config.yaml
win_length: 400
targets: ["voice"]
norm: "groupnorm"
muon_scale: "match_rms_adamw"
Rows from block 7, named by matrix and row number. Each number is 500 + 25 x the weight over its row's rms, rounded and kept within 0 to 999. All counts start at 0. Numbers have three digits each. After the name is the row's rms in percent of the matrix's.
# mid10: scale 2 3x3 conv (model.blocks.7.mid.1.0.weight, 128x128x3x3), inputs 80-89, a 3x3 kernel for each
mid10.1 088:505540510487508522498510477493488527521473496504484513519468526504482515522532519498529537522492531477487510464509500471498514506474524528512527452514529520486471508504518506484524469496475482520503493517492523482488484585547478484530502491518494495506463491503491580503
mid10.2 087:526506512525520475589475518514470536486531468493525454544520506496493498497534491503518493497478476452516503527444451484452525468536534504491502488479488516501513527491529534484486515488480519518504496523490479454512529462488510466509481518463502482513528494505495493458
mid10.3 111:498483464440479485515534519495491516524462444528503458506483488472513512496479491485488486472511484552522518477469488469471480506511477497491490527505520480507524504504520482493509462518509472490502521518510524572563506488514504464464440525529516489517463498507454505492
mid10.4 081:491532531475510477499506466511498460478469464490492463501512517497489490483489508494498505515494505520521529523479512435487526489469518500499521527508529494482496478494478482514493505502505504526482499503483457466503502494489536540582461471509474501525496513485481533531
mid10.5 109:479492508453477505476498494518522496494522509501525497504500494509504522507486479528539507519545489503477476546527507579483483484498470490488514551525503516485476511504492488507526490482503474462478527476501516485469482554531551503503494484455542476459473511480546505493
mid10.6 096:509518570491505484500445487496498513491532444464537472485494518513508512483521517453514490539516491519488479506535452485471485514467416490523555519512513469495504481510504515517494473486476502517508541514488475488525514522521522524488462491437487528532497521455504524512
mid10.7 125:502469597507488496494473529519491489471515572478477495482523512511483475495511484458520490517469499491491497476509440537521463502490486515517485545511477492493470486496501484504523494498519474489504494495469519475526484495512512491528512512495478478546478488512528487453
mid10.8 098:532582530521498483503482458558555575455491515500504495501514511494491490478498478478542518523502474491469491480500510559546525464479473500534509549479499476497502489494506526515513491483495459499478474500487507478488527507540580513496476453488499486516492471514545456464
mid10.9 082:531544515524541523526499494480523514501550469513462521512477527484497515496507497542488513494482491504489460531436538455491463558541546561499517502496513510513516492520510518494492503498504533477505461468521434472490503488484484572482486552441489492545499507469507458463
mid10.10 106:490542548485483444542516501499515496497510459535517470503489485508495500533506486471481469523475540517517490471469487486462521459468485524521487509471488478519489505501550483493507492486493512558537461517505485504506526509481473447549461485423493468496476448505511500489
mid10.11 094:546542511479527492478482489494516578439508503508521499506496493500488525468483462525472515522527540487489480491466498527543542492509500489521515529488492496475505513502507508504497506487510517510516468495505497480516477460492560550537493449511521501546498474519483468466
mid10.12 087:489489477487486514498519464481463501462557488470468494493513490479498497482520508504520461520479534510515535532498508507488523533606497525514463514493508512502457482490507512515516498477475498513501542529479501504470493460520537544567509541491499465473505503535530492464
mid10.13 093:549485520482527488438480514461497500467491504492479548493486503482524514517523525494503527504498561490511501513476481516524535469522458528510528509558507531532501510495504523496528496473497516527509478448485434453457497455481568554523493494466504510521524495489501500490
mid10.14 101:482530505451485494487506515546514557500492508491516491487503497498487495489510485542502478522482486468496484493509526488467489530505481496475505544453519531532494501501499533501504479504498488485496504493517471496514537531510567479512485501484495486491507485485488480475
mid10.15 129:533478556487455471530493567458477474498519556522499487496491586487477488490479467520540577514480519498482493521504554482500476525463486505478490506496483495481506512509530510506490498506488497479473528499477504488580507498507530503483431472432497505603504479455510501434
mid10.16 090:492568495549518536554482507480522476541409431513475507519511514511493492514505503521548495497533521488512537509489498513439521434499516550504507477484538484506488512496502490517497480496511469490521508523518475490500521515578464511481410442508529493474500502521508463518
mid10.17 090:521441495478486504485540476516477524536474536489481499507524501500487474504499557510500495508490498499451554533463505505540477530477503512484512486499514485478493512525487494508500504516493470504484479469513489541486499509547520489490567486417480497500517509479487511461
mid10.18 108:518495499494496510477475499487475493459516580507563516504493499489477497525502509497506487512494464475460501511518508501489483522520530504486506533497465528481504486496507505504492506495481490482480529496518535476472476496499560514451511482459504491516491524525506494510
mid10.19 093:536479522561476441539509514513491472493466499449501490511505518532504489475518483526514514495503500469487481448489482496469529451521521533507467457513477491488528536514529496501486490504482498468502531475453542451483533512548455542447471476542488485482529502526517507494
mid10.20 089:506482535492482498520490495524536494491498531533532481500470480476485518524502469532496504528485456549482475483452477474501446540531528495505490506491469490504467483498490487522501500491499523500494495474517486507488440530538460435513528528491549521483499459487532487499
mid10.21 101:506468496528479499455508492461483477447461519468522492489483480487512538514490499476504541478534495501480463478502484480513488499522497485507464505507486505538486479499493491497505497504500524515467473498464490492466442501510494551488490497507513482480522529507492472503
mid10.22 101:506495517492511546513483485504531509542496449510588474496499489513504524524495449497484479492505519532482454528475496495478469490411563494518491477482522495485520499514512515524503507470477504498513495499489527503500487518514494514482462503464492506520492489501496474474
mid10.23 113:503502472495501503491483486533500488549524502426444532501492503496487510488486526492482485483509505478503483481529499485481521602461457490493490481511502506491509486496496511476508489473487503517505455488493479487500485486512478516551504482469480519484512504493481469521
mid10.24 100:502497533444494526441501499475446550506494481475520508488477513493503491504498504481500489496531478501493463532498504500497462539453526496525529487504494509530514505514504497494505493491500484509523503500532503527488476517474482492504534470446488465493479491545493487503
mid10.25 097:489478485529495479470469522516510511514443492563477457526479512498492509509497530494527506507523499498487556499485510519519497512513468484489481472527526540456483482505508486496512522490512507469505515522539499531509545469531536522534568455459500511506482483504480521547
mid10.26 110:562519501544526530471494489525488462491483494499492485457506507527525490489490498523515493461484476484478512517462505464481464496507503531534546478494509480494492477482504499492497498513523512489487511540537518495480535552542415441454449469524517530528494478502453491515
mid10.27 093:498505504524517484435512510487531518494501493493493456513498474516501522500500524500507483525495491530524493418522455424508495499512458523530516494497484482443496503501513484520520489522496540475537477489488533491513502493489503484474495535477515541462518514478474475470
mid10.28 099:537474499495485491512507538474513545518543531450505504511494520491506496487491503487559503482527510496507498538522476535533506618428482528515506498482507508516541514505503519510519516493497509502498484479508512497498495513516477512505441445509512480513523505515536493495
mid10.29 093:465478499537515529517496488447488504476475497530475491504487509512497485515517498516509518541486480471487491508460504521530493455477492498492496510487531477484496509483512483494503517479484484508509521529505466467514537474436468499530484462440459481509509504499540521488
mid10.30 097:490462482491476489530497551524459486420477557504516522497502507491499523512521514496501526507494458473471489502501502513484479492512517522479506503471468484511489500480508535506492454494496551503494469496498518505471485479515531529478422492508483512508516526497496539525
mid10.31 090:471547498505482510486485499484524490469558542492492506512461511478537490534477533532475466521491479504543449494464473483503491449511466511508480509507491491507448515502522532507507498507513483490525486506523496515516549496517503493461538514532499499485519507483485514484
mid10.32 098:537543479481525470475479454494492536565457522450575514484515513511499501470530490492470484525470516524514537496467487578469530511474527480499528503477547535483513542481499509490499515507509504459479490527458477502484560467514500473528567553489480486495474510529528500487
mid10.33 096:501517480501498482507519452524512495468524504542489557475524488500468477519530514487473487533555526471485495481424460496550460472461491498502482490517508473533498477506497481504478535503496490510485494498484505499511493473482493510520500487470497522485509524511510529493
mid10.34 104:495534561535487524505497528479513506531514471465465520507508503489503518520546518542461531463531520531536482513508460504473471537506455457458496503541550514514509497481494482497480483495515494468501501487507505492534497463501478550425457526507500495511497476510484470482
mid10.35 085:513496526502509515557510524572482444523517525510437522474498490504483490522495513427504530512485537482488503540545537549537518490543479499487505481463503465546526517494493527506514509496486507508495513464476476518510482492471534511439428485462495497484501505500524496489
mid10.36 099:567553450465530530493463501471530491532504551438442534482497493488509492511469476494504498515503496545517517527494495489549532526526516467498489470466514468501467516506505499511514470520504537499508477544473480513500515491505528525494494487523513527503501499508495494526
mid10.37 100:538509443510472480495509469453473472458464480523541466483489493491477505484496496476502467487500468483474497500503504546466478501487528485498512515483498511501518518477491489493491516495487473482519511522501491493476555486539489542481536501559494469487461496496520514513
mid10.38 110:589493535505535541457483481529518499482480460484519513465521516485483490482507490443481497520544514471523508448502500563522498506501520523506494522484530496498484529506505516488484481487512519500510494521526472479481475540477591519543487482523513547503510500499527506489
mid10.39 090:514534503492531478464525487489507527484469466522465517483485519500485486511486481434490480550497472500539523490464481525510516472533484519476494508513520493494482503506515485478518505482488501509518522500498485476467449482519542498462505489541514486489490455483466521488
mid10.40 092:480503527477470508477508498521483520473475481488486512483503497499508487467492469487465519489517490538527494460487509535531501530480466499512494509537511524529516499496497479523501480471503530484477466480501509505479470519536555451497540537560500501510480516456482504536
mid10.41 108:509488564503538527454489543490497484497492496500453524495493578479464509487514481516456500494486550516530500547517470484529511490537506505517502479477535480506483523520477491512501486487481503474470502496463500515559567490480498494523449517468512524590522506521475478516
mid10.42 087:481458482496503478465497509572521501485488467510528513482506509511472536486494490559484531504505513485512520483527521539494473473547499483490532507497508505505485501506508508521499512507501527541508494484549510464521481499525520519508505496472516491489464492481480485525
mid10.43 091:476490469473531475489465580493460518528515484542522501492492489491492487479489452470518505498502514488539442478535506508462493463476496491510485487482511458473494500501476491492491493510512524515517492484506496531496486519506527449449547458497512512455491477506462492503
mid10.44 108:530473495492502519482512502483487550497470462504495542500491514477486510468494505485532471496520512540453527519504470451539509540451509500489502477505470485524537492490491498492490510500497514484487494486491508461503463495501503562512497530487494516480505496516489503527
mid10.45 089:548463507518490483514508487533565496443526462547523518513509512462497519498524509499523521501503499505519499497502578534530487485548526498460459469543443472501495517551524503505498497495493520519481520472508526521480475481433487505527509486463499513514528491479478507480
mid10.46 102:460475501501487483493438526468462470512470461478499487498480500476515514485507530491499500494490536431486493456487485525515487491500513498479507487498493477506526501493493511475487510485503523506499522486486476491481506490475490503480474513516506498508494492510519497554
mid10.47 100:521532478546497503515520441478483469494491488525480484525476494501490502499505507525493473510495494493511490505500454536494552479501502480472497536490517483525478476516485476507508496518489497529508517503487491520460487560472484538516486529517483480510517485482495508529
mid10.48 097:487491503474513490504507432475527464471557512449570472515489487480479522477525492515515528542464474439482518444515523514527532492443500493479496507492516499524551501488478503525529470512498520485508512514529472526500496507481513506527472485546472496476496493481518501513
mid10.49 098:492561508485529479478478482510520545536527523520477534489497524521489469483504500447488489492488485540550516500495441494550525499485533503481480483508484505536512522504511507524476509487497505516490503499561440513489471520507494531485508533491486509495523510496539484548
mid10.50 093:508510477513511493478507449505503462474500493457515497490494491482510483483487497514528557479502493521491506546525547540478494503459503491485491467526557529525516499473487490491507503504471482497515499489503508485475506488511503508485569592591523502523506512466500527508
mid10.51 090:489457492536507500500506537461550590482518571537463529502509508499514516494497511529510438531506532484521475449576491522510476459491462511476488437490464507477484496512511507510507503516505524509483505464455525493531523470494489571488493541545478510467513544495468539514
mid10.52 103:560500525494496470528525518472490510537495478469490460528488506502526494505517496456543495515492495483484493469550526524464506503476515483471490526504483494503491482486503523496514514488487513517479528540514528506498488481537566469582435460478481482475503514506489488479
mid10.53 099:511516492514510543516504496487632553588465411519533512484508485502477532486511499516488504521491516476503524442502503506463487495539512533502495513469481490486522491495507519530501485509487522481516513451496508504510550510494524512484472496485520482468496507492508511488
mid10.54 096:498479492527508495559491512506543492487512524528489475522478515484486494480513500466473534496491492497504493434441528526425475503490502514521476461525545505492521499503506492499494508512506506492512496553494521486499481479526484451507535508498525467504498477488485516496
mid10.55 100:495474516467514493529559465490543453508602524508509490512518498525516446486522497526474501533504493498480492442503479512535493459535556465506503473481492499484470490506505517506501522501491495493534512480527500507501484520475563530494517512413479505495490540492470527502
mid10.56 105:518474484517465550488543503499526471484471556488481488505516501500504471516506514505497512481534446485493478536477478547477473509507469482483492492487508470475453492495476523513498511520511519528519477521564478526491508487481467446469534529446512478512488458488519519525
mid10.57 093:510477504492499532505496476493574472498547494472505483521525503535483501530511511479506486499485493473516512521527529491521513480443520503509484515537488503481508519533509502525481500525512476470485473512496508508509517519458513484503446494601510480507507484526479496538
mid10.58 098:467514490496502513529482491553507505556528509495482522496478479487499491513515517504508508469527462469455492492483492506550507481493485481530480505481501459471525498478482501517505524513484495505499528455518512487543509458531517542492528558508499504522493517492529495495
mid10.59 097:477513516497523474513534532465492468567523507508505439505507485507484498531522464488515453449463517481509520515493473508491497522456496538520505464492505511500520508519513520489513507504487493509508491513516473526501502526478551525496595506541467522490519487465536503512
mid10.60 091:481452468481453519496513490485515504530526526516542432492502509522511501511532516520495522491497441564523481591558533437464461492511497491461523523493510521488531504509491499476496487531521501481498488524520490506499496495532559446492554578525496506456507500494480509489
mid10.61 099:515502514535499524533501502511482527545527498542531480478522526534510511487509502497494495496474487519509521471496514465458479508567491496474491495503487475489490498501488498506496517508493510488479468524484519489483514472539475548538523534525504519485497510496494510454
mid10.62 093:516491530536522481490545492418586548468515489470480479475523499531515536514540510505516502506493529512515519541554522504470545546475541494515476481485479537518536479488524505491527491480510521510524500488491460487486522525515456468469578522504484503506509476495528537526
mid10.63 095:531500513518488539487498511456528613529481522486486529506504492525489536498519501524521498497483493497536506566511527503499468509510440484498524510499475545506516514486517506479513487501503504466480495465467501490485492523523475532495524561499528487507519472521516521473
mid10.64 089:502493470509473517498562517497467538507574579504503529475496489496529526497498488530500495508525524531545495482505473429484483495518500484519496506503511490497496500508496504514534495474492506478476444496502483485486525513522527489569480495494500516491509508480543531505
mid10.65 103:500476452488496533470525454464501550477483511502532528505510503494508497496497504506518455504506508495485490476511508498496548484461486514500498550457468470505485507480493490505504506530499504507515530504451484448479525497489519509496488505497541473499497547540506492511
mid10.66 095:509469504517542501444461514523526471491494450441494481513510516469525483468466480530468494534514507522484543504508426447473473521468484530491535498497490478468490517499518530507508512497494485464469521492486485507483496505504517492517499425550501543463512500477471501491
mid10.67 122:488489489497525489482455472543500506499519451466597435495500472477491499488504499496498496442504481538514530490478504484522465502530514489494496494508499525496478500492493462499486482502507508491499465539496504518524505480500455517462456542491487509474501506518447475503
mid10.68 090:477470508489522530547461516509574472527522469502513480486502509512480488483508500528488476543502489502501470552546474502533475448523496517536517462508504558512515497502494507500487508495493474485501459500503518507500463550502467473539514463454500493494514471503500496521
mid10.69 113:453493500531470491495423446467516494478534550536515533479500481479502491449485536506484505517490508503529529512523491496525520453453505506491490486508506501514505501500489497512483485500501493475493511473509494490509500493512507541503557577507482493483505491495465483490
mid10.70 093:486470507454479478537523495521527489486537533474489533516498504477533548511495466489500506495475548518500534470534519518537515543534501505494486498508499468488512499495499494514496534500510503480508482491532545467505527476514543546496519461491506500499511486490540523489