config = dict(
    arch='res2net',
    noise_aug=0.01,
    n_mels=64,
    hop_length=320,
    input='log_mel',
    win_length=400,
    weight_standardization=False,
    loss='cross_entropy',
    optimizer='muon',
    grad_clip=1.0,
)
Rows from block 7, named by matrix and row number. Each number is 128 + 32 x the weight over the matrix's rms, rounded and kept within 0 to 255. All counts start at 0.
# c10: first pointwise conv (model.blocks.7.c1.0.weight, 512x512x1x1), inputs 128-191
c10.274 [ 67 168 142 136 185 165 127 116 134 141  95  99 252 163 176 111  78  64 128  83 149  90 113 129  92 150 172 171 158 135 137 104 130 143 216 153 195 181  77 143 117 158 151 171 159  81 168 139 155 189 100  97  76 147  89 223  42 191 168 169 127 146 126  85]
c10.275 [143 107 138 117 128 130 126 142 137 109 123 146 134 111 134  98 133 146 114 130 111 128 107 131 116 127 136 155 128 125 115 116 141 149  98 109 146 144 116 147 137 135 151 135 143 164 125 133 144 120 127 154 147 129 169 145 110 133 122 114 155 115 112 114]
c10.276 [138 111  99 116 131 109 160 118 150 126 122 111 201 103 132 145 103  82 116 173 112 132 151  82 101 113 161 130  80 125 115 112 134 160 168 162  95 152 114 160 113 131 157 141 150 170 138 159 159 141 185 167 120 126 131  97 138 158 128 107 195 137 132 123]
c10.277 [141  97 139 113 200  92  85 121 149 186 158  99 153 174 107 116 159 149 129 111 116 142 202 174 129  81 173  96 111 137 165 135 133 148 144 116 137 118 151  93  61 127 109  82 119 114 122 131 148 129 219   0 173 155 144 136 117  69 123 122  59  93 171  99]
c10.278 [144 125 139 124 107 140 125 140 123 136 145 116 140 110 118 138 139 150 132 145 131 121 109 126 110 130 121 103 125 109 124 139 135 117 116 130 134 110 142 107 163  93 116 119 130 132 114 130 121 156 134 138 126 157 145 134  88 140 155 124 122 130 122 123]
c10.279 [160 149 122 120 120 133 195  88  79 191 114 227 120 157  62  59 132  96 114 165 138  73 142 131 143 143  86 125 121 107 146 142  86  91 158  87  87 138 140 116  98  89 119 183 135  99 108 150 186 127 108  28  98 124 115 169 105 161  78 146  97 168 116  92]
c10.280 [130 119 117 122 130 144 152 149 130 100 122 153 106  96 131 168  96  98 136 155 162 119  81  91  97 142 126 130 136  89 169 159 152 110 121 142 134 110 140 104 138 102  99 127 144 144 108 103 124 125 126 136 128 138 149 141 102 140 144 144 143 141 146 129]
c10.281 [145 126 111 135 134 140 152 129 105 146 195 142 126 161 108 130 165 137 140 163 155 131 149 140 162 135 140 117 157 136 151 127 172 137 161 165 109 123  79 171 146 107 148 128 113 145 114 123 169 106 123 102 156 174 181 108  92 123 111 115 127 136 124 134]
c10.282 [139 120 128 140 156 177 106  19 170 135 134 193 171 187 141 177 145 159 114 180 138 114 141 149 128 101 109 148 124 128  92 140 138 154 197 137 111 147 112 164 169 178 171 113 131 145 128 173  98  64 215 106 150 123 152  97 108 129 160 157  91 109 105 161]
c10.283 [106 114 120 118 239 170  80  94 137 133  56 179 118 135 113 163  72 126 149 227 128 194  75 163 129 113 123 100 106 165 117 154 141  74 141 144  95  95 104 145 174 148 154 140 151 135 172  51  98 121 169 171 127 169 186 193  81  86 137 144 110 137 131 104]
c10.284 [ 86  86 152 145 195 143 155 132 138 111 142 164  89 120  68 146 158 154 142 120 113 187 117 145 128 116 111 146 108 135  94  87 165 131  86 139 200 113 133 146 132  94 155  97 179 151 137  88  95  84  67 228  92 153 117  59 126 126 126 182  97 133 129 112]
c10.285 [132 110 134 139  94 129 255 161 106 115 147 102 157 128 119  91 139 122 132 115 133 107 149 139 127 131 124 186 162 171 158 102 121 127  91  95 162 152  80 169 109 117 109 148 139 113 161 126 147 126  83 132 138 190 133  93 173 128 109 109  74 144 149 149]
c10.286 [158 133 134 132 132 114 103 142 129 126 130 105 126 128 148 100 127 107 132 153 119 118  90 125  99 162 140 141 147 141 123 112 134 145 117 131 102 122 112 157 129 104 127 129 138 149 129 125 106 137 139 144 104 127 127 134 137 120 145 118 113 146 107 143]
c10.287 [124 190 126 132 136 158 150  75 130 111 109 170  90 133 185 107 119 117  83 135 119 132 171 147 183 122 105 132 138 129 144 156 132 112 114 158 211 170 145 119 129 124 132 147  38 109 158 155 116 126 101 133 105 176 130 181 110 189 164 153 117 139 129 122]
c10.288 [146 148 125 109 113 135  44  86 131  80 187 131 146 133  98 116 128 123 123  90 102 114 130 134 111 144 145 135 119  80 125 183  91 159 145 204 117 126 145 137 196 177 108 121  77 171 151  59 161 138 102 130 149 225 119 162 137 132 133 115 169 145  87 143]
c10.289 [ 90 148 108 133 121 132 118 143 108 115  98 186  43 193  68 203 110  63 180 125 149 146 161 255 108  82 143 127  83 115 143  70  64 161  95 168 129  77 177 103 139   0 186 108 113  90 132 142 142 114 179 157 140 171 137  74  99 149 120 119 115 109 136 120]
c10.290 [150 125 162 132 124 150  61 130 134 116 138 113 122 169 111 107  97 116  86 105 140 119 150 102 143 165 168 109 191 164 102 116 103 128 116 150 146 116  87 131  37 152  96 118 148 175  96  89 118  99 134 129 156 102 165 105 121 173 144 114 152  86 117 119]
c10.291 [136 138 107 111 223 126 206  65 120 130 200 132  51 112  96 169 117 166 145  99 151  72 123 101 120 141 129 106 159 172 124 129  71 207 115 163 123 140 121 112 144 198 110 162  99 184 115  72 136 113 135 214 152 170 188 185 112 110 167 102 194 117 160 132]
c10.292 [152 123 130 132  96 125 131 119 136 102 135 110 166 113 115 103 116 122 131 138 114 139 140 128 141  94 171 135 142 143 149 113 123 149 107 135 130 129 100 148 149 110 184 102 130 116 121 134 126 114 108 116 123 132 129 126  87 126 115 110 144  92 128 139]
c10.293 [ 90 109 113 143 128 113 187 125 113  82  87 163 106 152  88 155 159 136 145 144 160 106 145 159 104 124 132 159  55 117  88 154 127 159 126 122 139 155 109 103 158 106 122 174 165 126 116 114 176 160 125  81  72 197 144  99 112  85 134 118  73 125 151 146]
c10.294 [125 143 133 137 137 134 138 189 148 115 110  81  16 115 113  94  91  31  81 168 160  87 202 196 106 134 123 136 147 101 110 166  36 104 201 130  97 102 183 117 147 134 132 127 136   7 112 137  73 142 176 249  86  65 196 187  43 171 106  87  94 123 134 132]
c10.295 [109 132 132 163 137 118 100 152  97 120 110 152  78 122 129 118 149  90 146 118 125 126  98  71 105 111 109 142  63 139  92 123 138  97  99 150 130 159 137 138 113 149 140 125 132 159 138 115  96 120 143 141 136 125 105  99 121 104 126 108 128 124 157 113]
c10.296 [137 117 133 127 134 129 108 110 117 136  97 123 157  90  90 169  87 108 101 187 111 164  69 124 128 170 145 124 131  84  99 113 120 134 106 109  92 138  34  93 132  84 174  88 150 107 150 106  97 132  92 110 119  67 126 145  78 131 113  77 148 130 164 133]
c10.297 [146  65 145 120 173 148 133  58  80 176 112  99 135 101 131 144 139  93 110 138 162 121 148 115 151 135  96 113 146 116 147 116  96  99 140 136 156  64 159 116 182 245  63 135  94 134 126 179 130 144 140 197  70 232 163 144  66 116 160 104 131 153 133 162]
c10.298 [171 147 131 132 137 175 181 120 161 124 112 132 189  83 181 146 146  92 120 191 117 145 139 124 142 162 109 177 138 121 174 152 103  87 131 173 123 159  99 127 137 122  98  97 118 141 106 179  88 139 107 161 134 128 110 161 163 161 115 157 113 122  95 127]
c10.299 [134 142 127 130 139 138 156 124 142 149 115 144 138 137 136  83 140 117 140 141 149 137 107 129 121 139 162 126  90 112 132 128 121 150 120 134 169 112  95 142  92 134 122 146 119 108 129 138 172 172 139 109 154 137 141 117  99 117 137 101 148 114  78 128]
c10.300 [113 123 149 136 135 115 125 109 130 131 172 148 167  88 119  95 119 135 114 139 131 125 112 174 128 111 121 143 120 118 126 112 112 140  89 123 173 101 127 170  99 144 142 139  89 195 125 124  70 128 151 145 145 161 130 218 139 118 110 119 119 125 160 166]
c10.301 [ 96  92 149 141 159 149 201 146 141 129  96 133 124 108 118  82 106 106 123 136 116 122 159 199 137 127 137 160 112 127 152 121 115 101 118 138 166 133 110 146 162 121 134 121  93 154 123 111 154 122  98 123 102 134 137 129 180  85 128 132 132 105 143 151]
c10.302 [115 130 121  95 167 105  65 143 100 149 164 236 199 178 147  55 184  78 125 155  93 158  86 140 144 147 139 121 124 113 164 139 146 207 144 124 255  99 143 173 146 187 136 199 161  91 144 104 182 157 211 163  84 159 167 112 201  88 137  97 130  95 114  98]
c10.303 [114 118 168 151 221 103 122  55 158 130 175  95 135 139 135  55 211 131 120 155 143 148  79  55 140 132 108 179 101 128 157 121 156  95  90  99 159 147 177 176 136  79 163 104 135 120 150 160 137 114 146 229 113  98 154 140 128 121 115  97 194  92 140 141]
c10.304 [159 145 127 132 147 173  95 178  81 131 104 168 115 182 145 125  73 193 156 108 113 111 106 161 158 123 136 163 131 168 182 128 103  53 109 125 187 129  70 135 161  48 115 143 133 140 106 100 183 122  78  46 163 130 125 149 178  74 168 150 113 157  56 120]
c10.305 [175 149 108 144 103 116 183 112 118 115 140 144 108 109 121 135 170 131 122  88 137 196  89 156 140 123  73 102 140 110 158 100  91 113  95 153 136 112 147 104 131 123 134 138 139 129 158 137  94  84 123 131  89 117  67  83  67 120 121 198  96 105 148 125]
c10.306 [106 117 102 121  97 132  91  84  99 159 142 152 104 126  95 128 150 133 127 132 111 133 148  80 132 162 149 122 160 137 119 149 108  94 115 115 117 119 114  94 154  91 135 115 107 149 124 150 114  92 157 169 131 194 156 128 130 104 133 110 118 124 160 146]
c10.307 [134 123  79 107  85  75 153 160 164  92 141 172  98  81 103 203  73  60 103 135 112 144 238 204 110 149 139 180 130 105 123 124 211 148 191 218 154 140 115  98 111  72 197 130 133 122 116 168 116 162 183 126 171 202 114  84 124 138 103 140  67 143  91 143]
c10.308 [127 176 128 146  96 143 185 126 132 109 155  33 204 160 134 118 109  97 121 131 114 149 128 147 130 120 138 113 142 176 105 123 154 148 128 142 120 161  98 176  71  39  59 148 117 132 177 128 162 104 181 133 132 153 198 188 118  79 154 149 132 148 113 137]
c10.309 [141  89  99 135 122 133 119 154 107 132 137 151 150 140 112 111 145 101 111 133  85 148 198 133 172  84 132 134  32 113 120  97 159 105 158 216 160 101 117 148 243 134 117 118 112 184 110 119 103 142 130 184 110 149 146  45  46 227 164 128 168 136 157 122]
c10.310 [101 120 148 113 140 163  75 141 136 118  76  95 122 100 163  74 187 114 209 139 115 121 155 145 141 113 169 115 134  99 163  66 138 107 114 137 125  72 132 146 167 193 127 141 191 132 162 135 149 112  74 155 113 121 171 114 119 192 121 160  91 144 128 148]
c10.311 [130 143 166 151 107 124 145 105 190 107 105 135 143 190 123 102 137 141 120 161 136 168  95 125 159 110 154 118 128  92 161 113 122 118 170 127  70 142 184 142 110 138 147 103 136 195 160 109 159 119 123  96 105 132 140 144 168  85 129 114  94 155 129 109]
c10.312 [153  92 128  75  43 118 136 180  86 125 118 165 174 126 191 112 164 146 108  72 114 129 139  96 111 138 127  94 123 143 128 119  97 171 154 188  95 160 115  86 109 130  89 132 140 101 139 133  90 157 228 147  89  60 129  68  65 121 153 154  92 102  50 179]
c10.313 [124 123 136 137 110 131 131 138 117 147 125 124 131 139 125 147 138 140 147 127 123 130 118 124 128 135 129 120 113 128 103 131 152 126 151 115 125 128 119 124 129 117 130 133 151 112 122  90 107 128 106 143 133 139 105 132 127 116 141 140 124 137 130 149]
c10.314 [124 119 132 121 105 133 181 144 123 120 168 137  70 156 108 145 123 133 131 139 144 144 141 127 111 140 105 115  91 108 188  60 126 109 106 172  59 136 137 124 138 108 117 135 113 151 151 161  81 112 151  37 115 138 139 138 122 117 181 137 122 143 136 137]
c10.315 [219 184 135 175 154 110 193  78 158 186 164 141 197  99 180 167 151 153 163 157 133 140  83   5 149 210 143 154 132 146 125 150  65 184 129  82  94 129 120 189 216 142  76 175 130 120 153 193 166 133  99  92 145  87 118 128 129  99 111 183  90 121 129 198]
c10.316 [115 109 147 158  99 149 132 116 154  86 140 118 114 161  91 103 135 127 133 113 122 110 163 149 178 104  99 105  79 114 182  95 172  95 147 162 132 111 153 225 138 148  97 107 131 185 149 119 142 131  89  96 166  97 158 117 192 143 169 117 106 112 134 105]
c10.317 [150 136 126 118 165 116  97 182 137 104 102 136 158 136 144 181 110 158  99 138 147 121 165 128 165  61 201 148 127 116 154 105 148 132  89 129  98 155 142  93 180 173 151 142 114 188 127 129 141  92 200 219 144  35 154  80 197 140 135 177 182 158  95 192]
c10.318 [ 99 189 109 125 136 140 133  83  85  97 134 107  96 134 131  61 131  97  61 135 115 105 104 134 156 107 117  93 168 141 121 204 149 142 140 102 125 158 131  53 133 118 125 145 124 117 155 138  90 151 155 167  91 149 170 189  98 158 117  71 165  82  78  99]
c10.319 [123 143 104 141  99 157 156 149 164 119 101  49 126  98 122 143 146 115 169 167 120 145 170  98 114  78 199 170 198 153 180  80 101  76  63 181 173 131 134 137  97  52 120  74  90 166 157 144 128 145 106  55 181 132 110 161 214 140  76 148  98 133 109  78]
c10.320 [126 132 142 133 116 125 159  90 129 115  92 174 145 184 126 126 150 123 142 128 143 126 144 144 120 149 125 140 132 159 120 135 109 157 143 137 106 104  94 187 170  96 191 150 104 138 120 125 150 152 119  73 141 143 189 141 128 140 133 117 136 114 129 124]
c10.321 [141 176 115 169 124 123  82 135  91  81 120 103 117 156 191 151 141 116 142 127 114 103 106  48  95 129 126 145  65 109 124  57 101  80 160 165 144 139 156 120 101 145 147 130 182 162 111  90  94 150  58 171  97 124 141 147 231  97  82  61 137 168 196 134]
c10.322 [116 119 135 112 113 122 160 128 134 165 119 125 134  88 121  97 135 100 166 140 116  90 125 163  93 137 184 142 121 150 120 104 189  87 146 139 101 134  50 104 158  97 150 136 118 134 143 128 142 134 140 133 136 175  71 144 127 136 156 143 158 142 115 135]
c10.323 [ 78 119 111 109 107 128 160  83 156 138 127 114 174  80 138 110 117  73 103 140 116 159 152  75 132 171 147 127 178 138 126 167  87 148 134 105 165 159 110 168 127 147 130 124 126 179 147 108  71 135 207 143 146 130  94  90 123 127 124 136 172 135  40 167]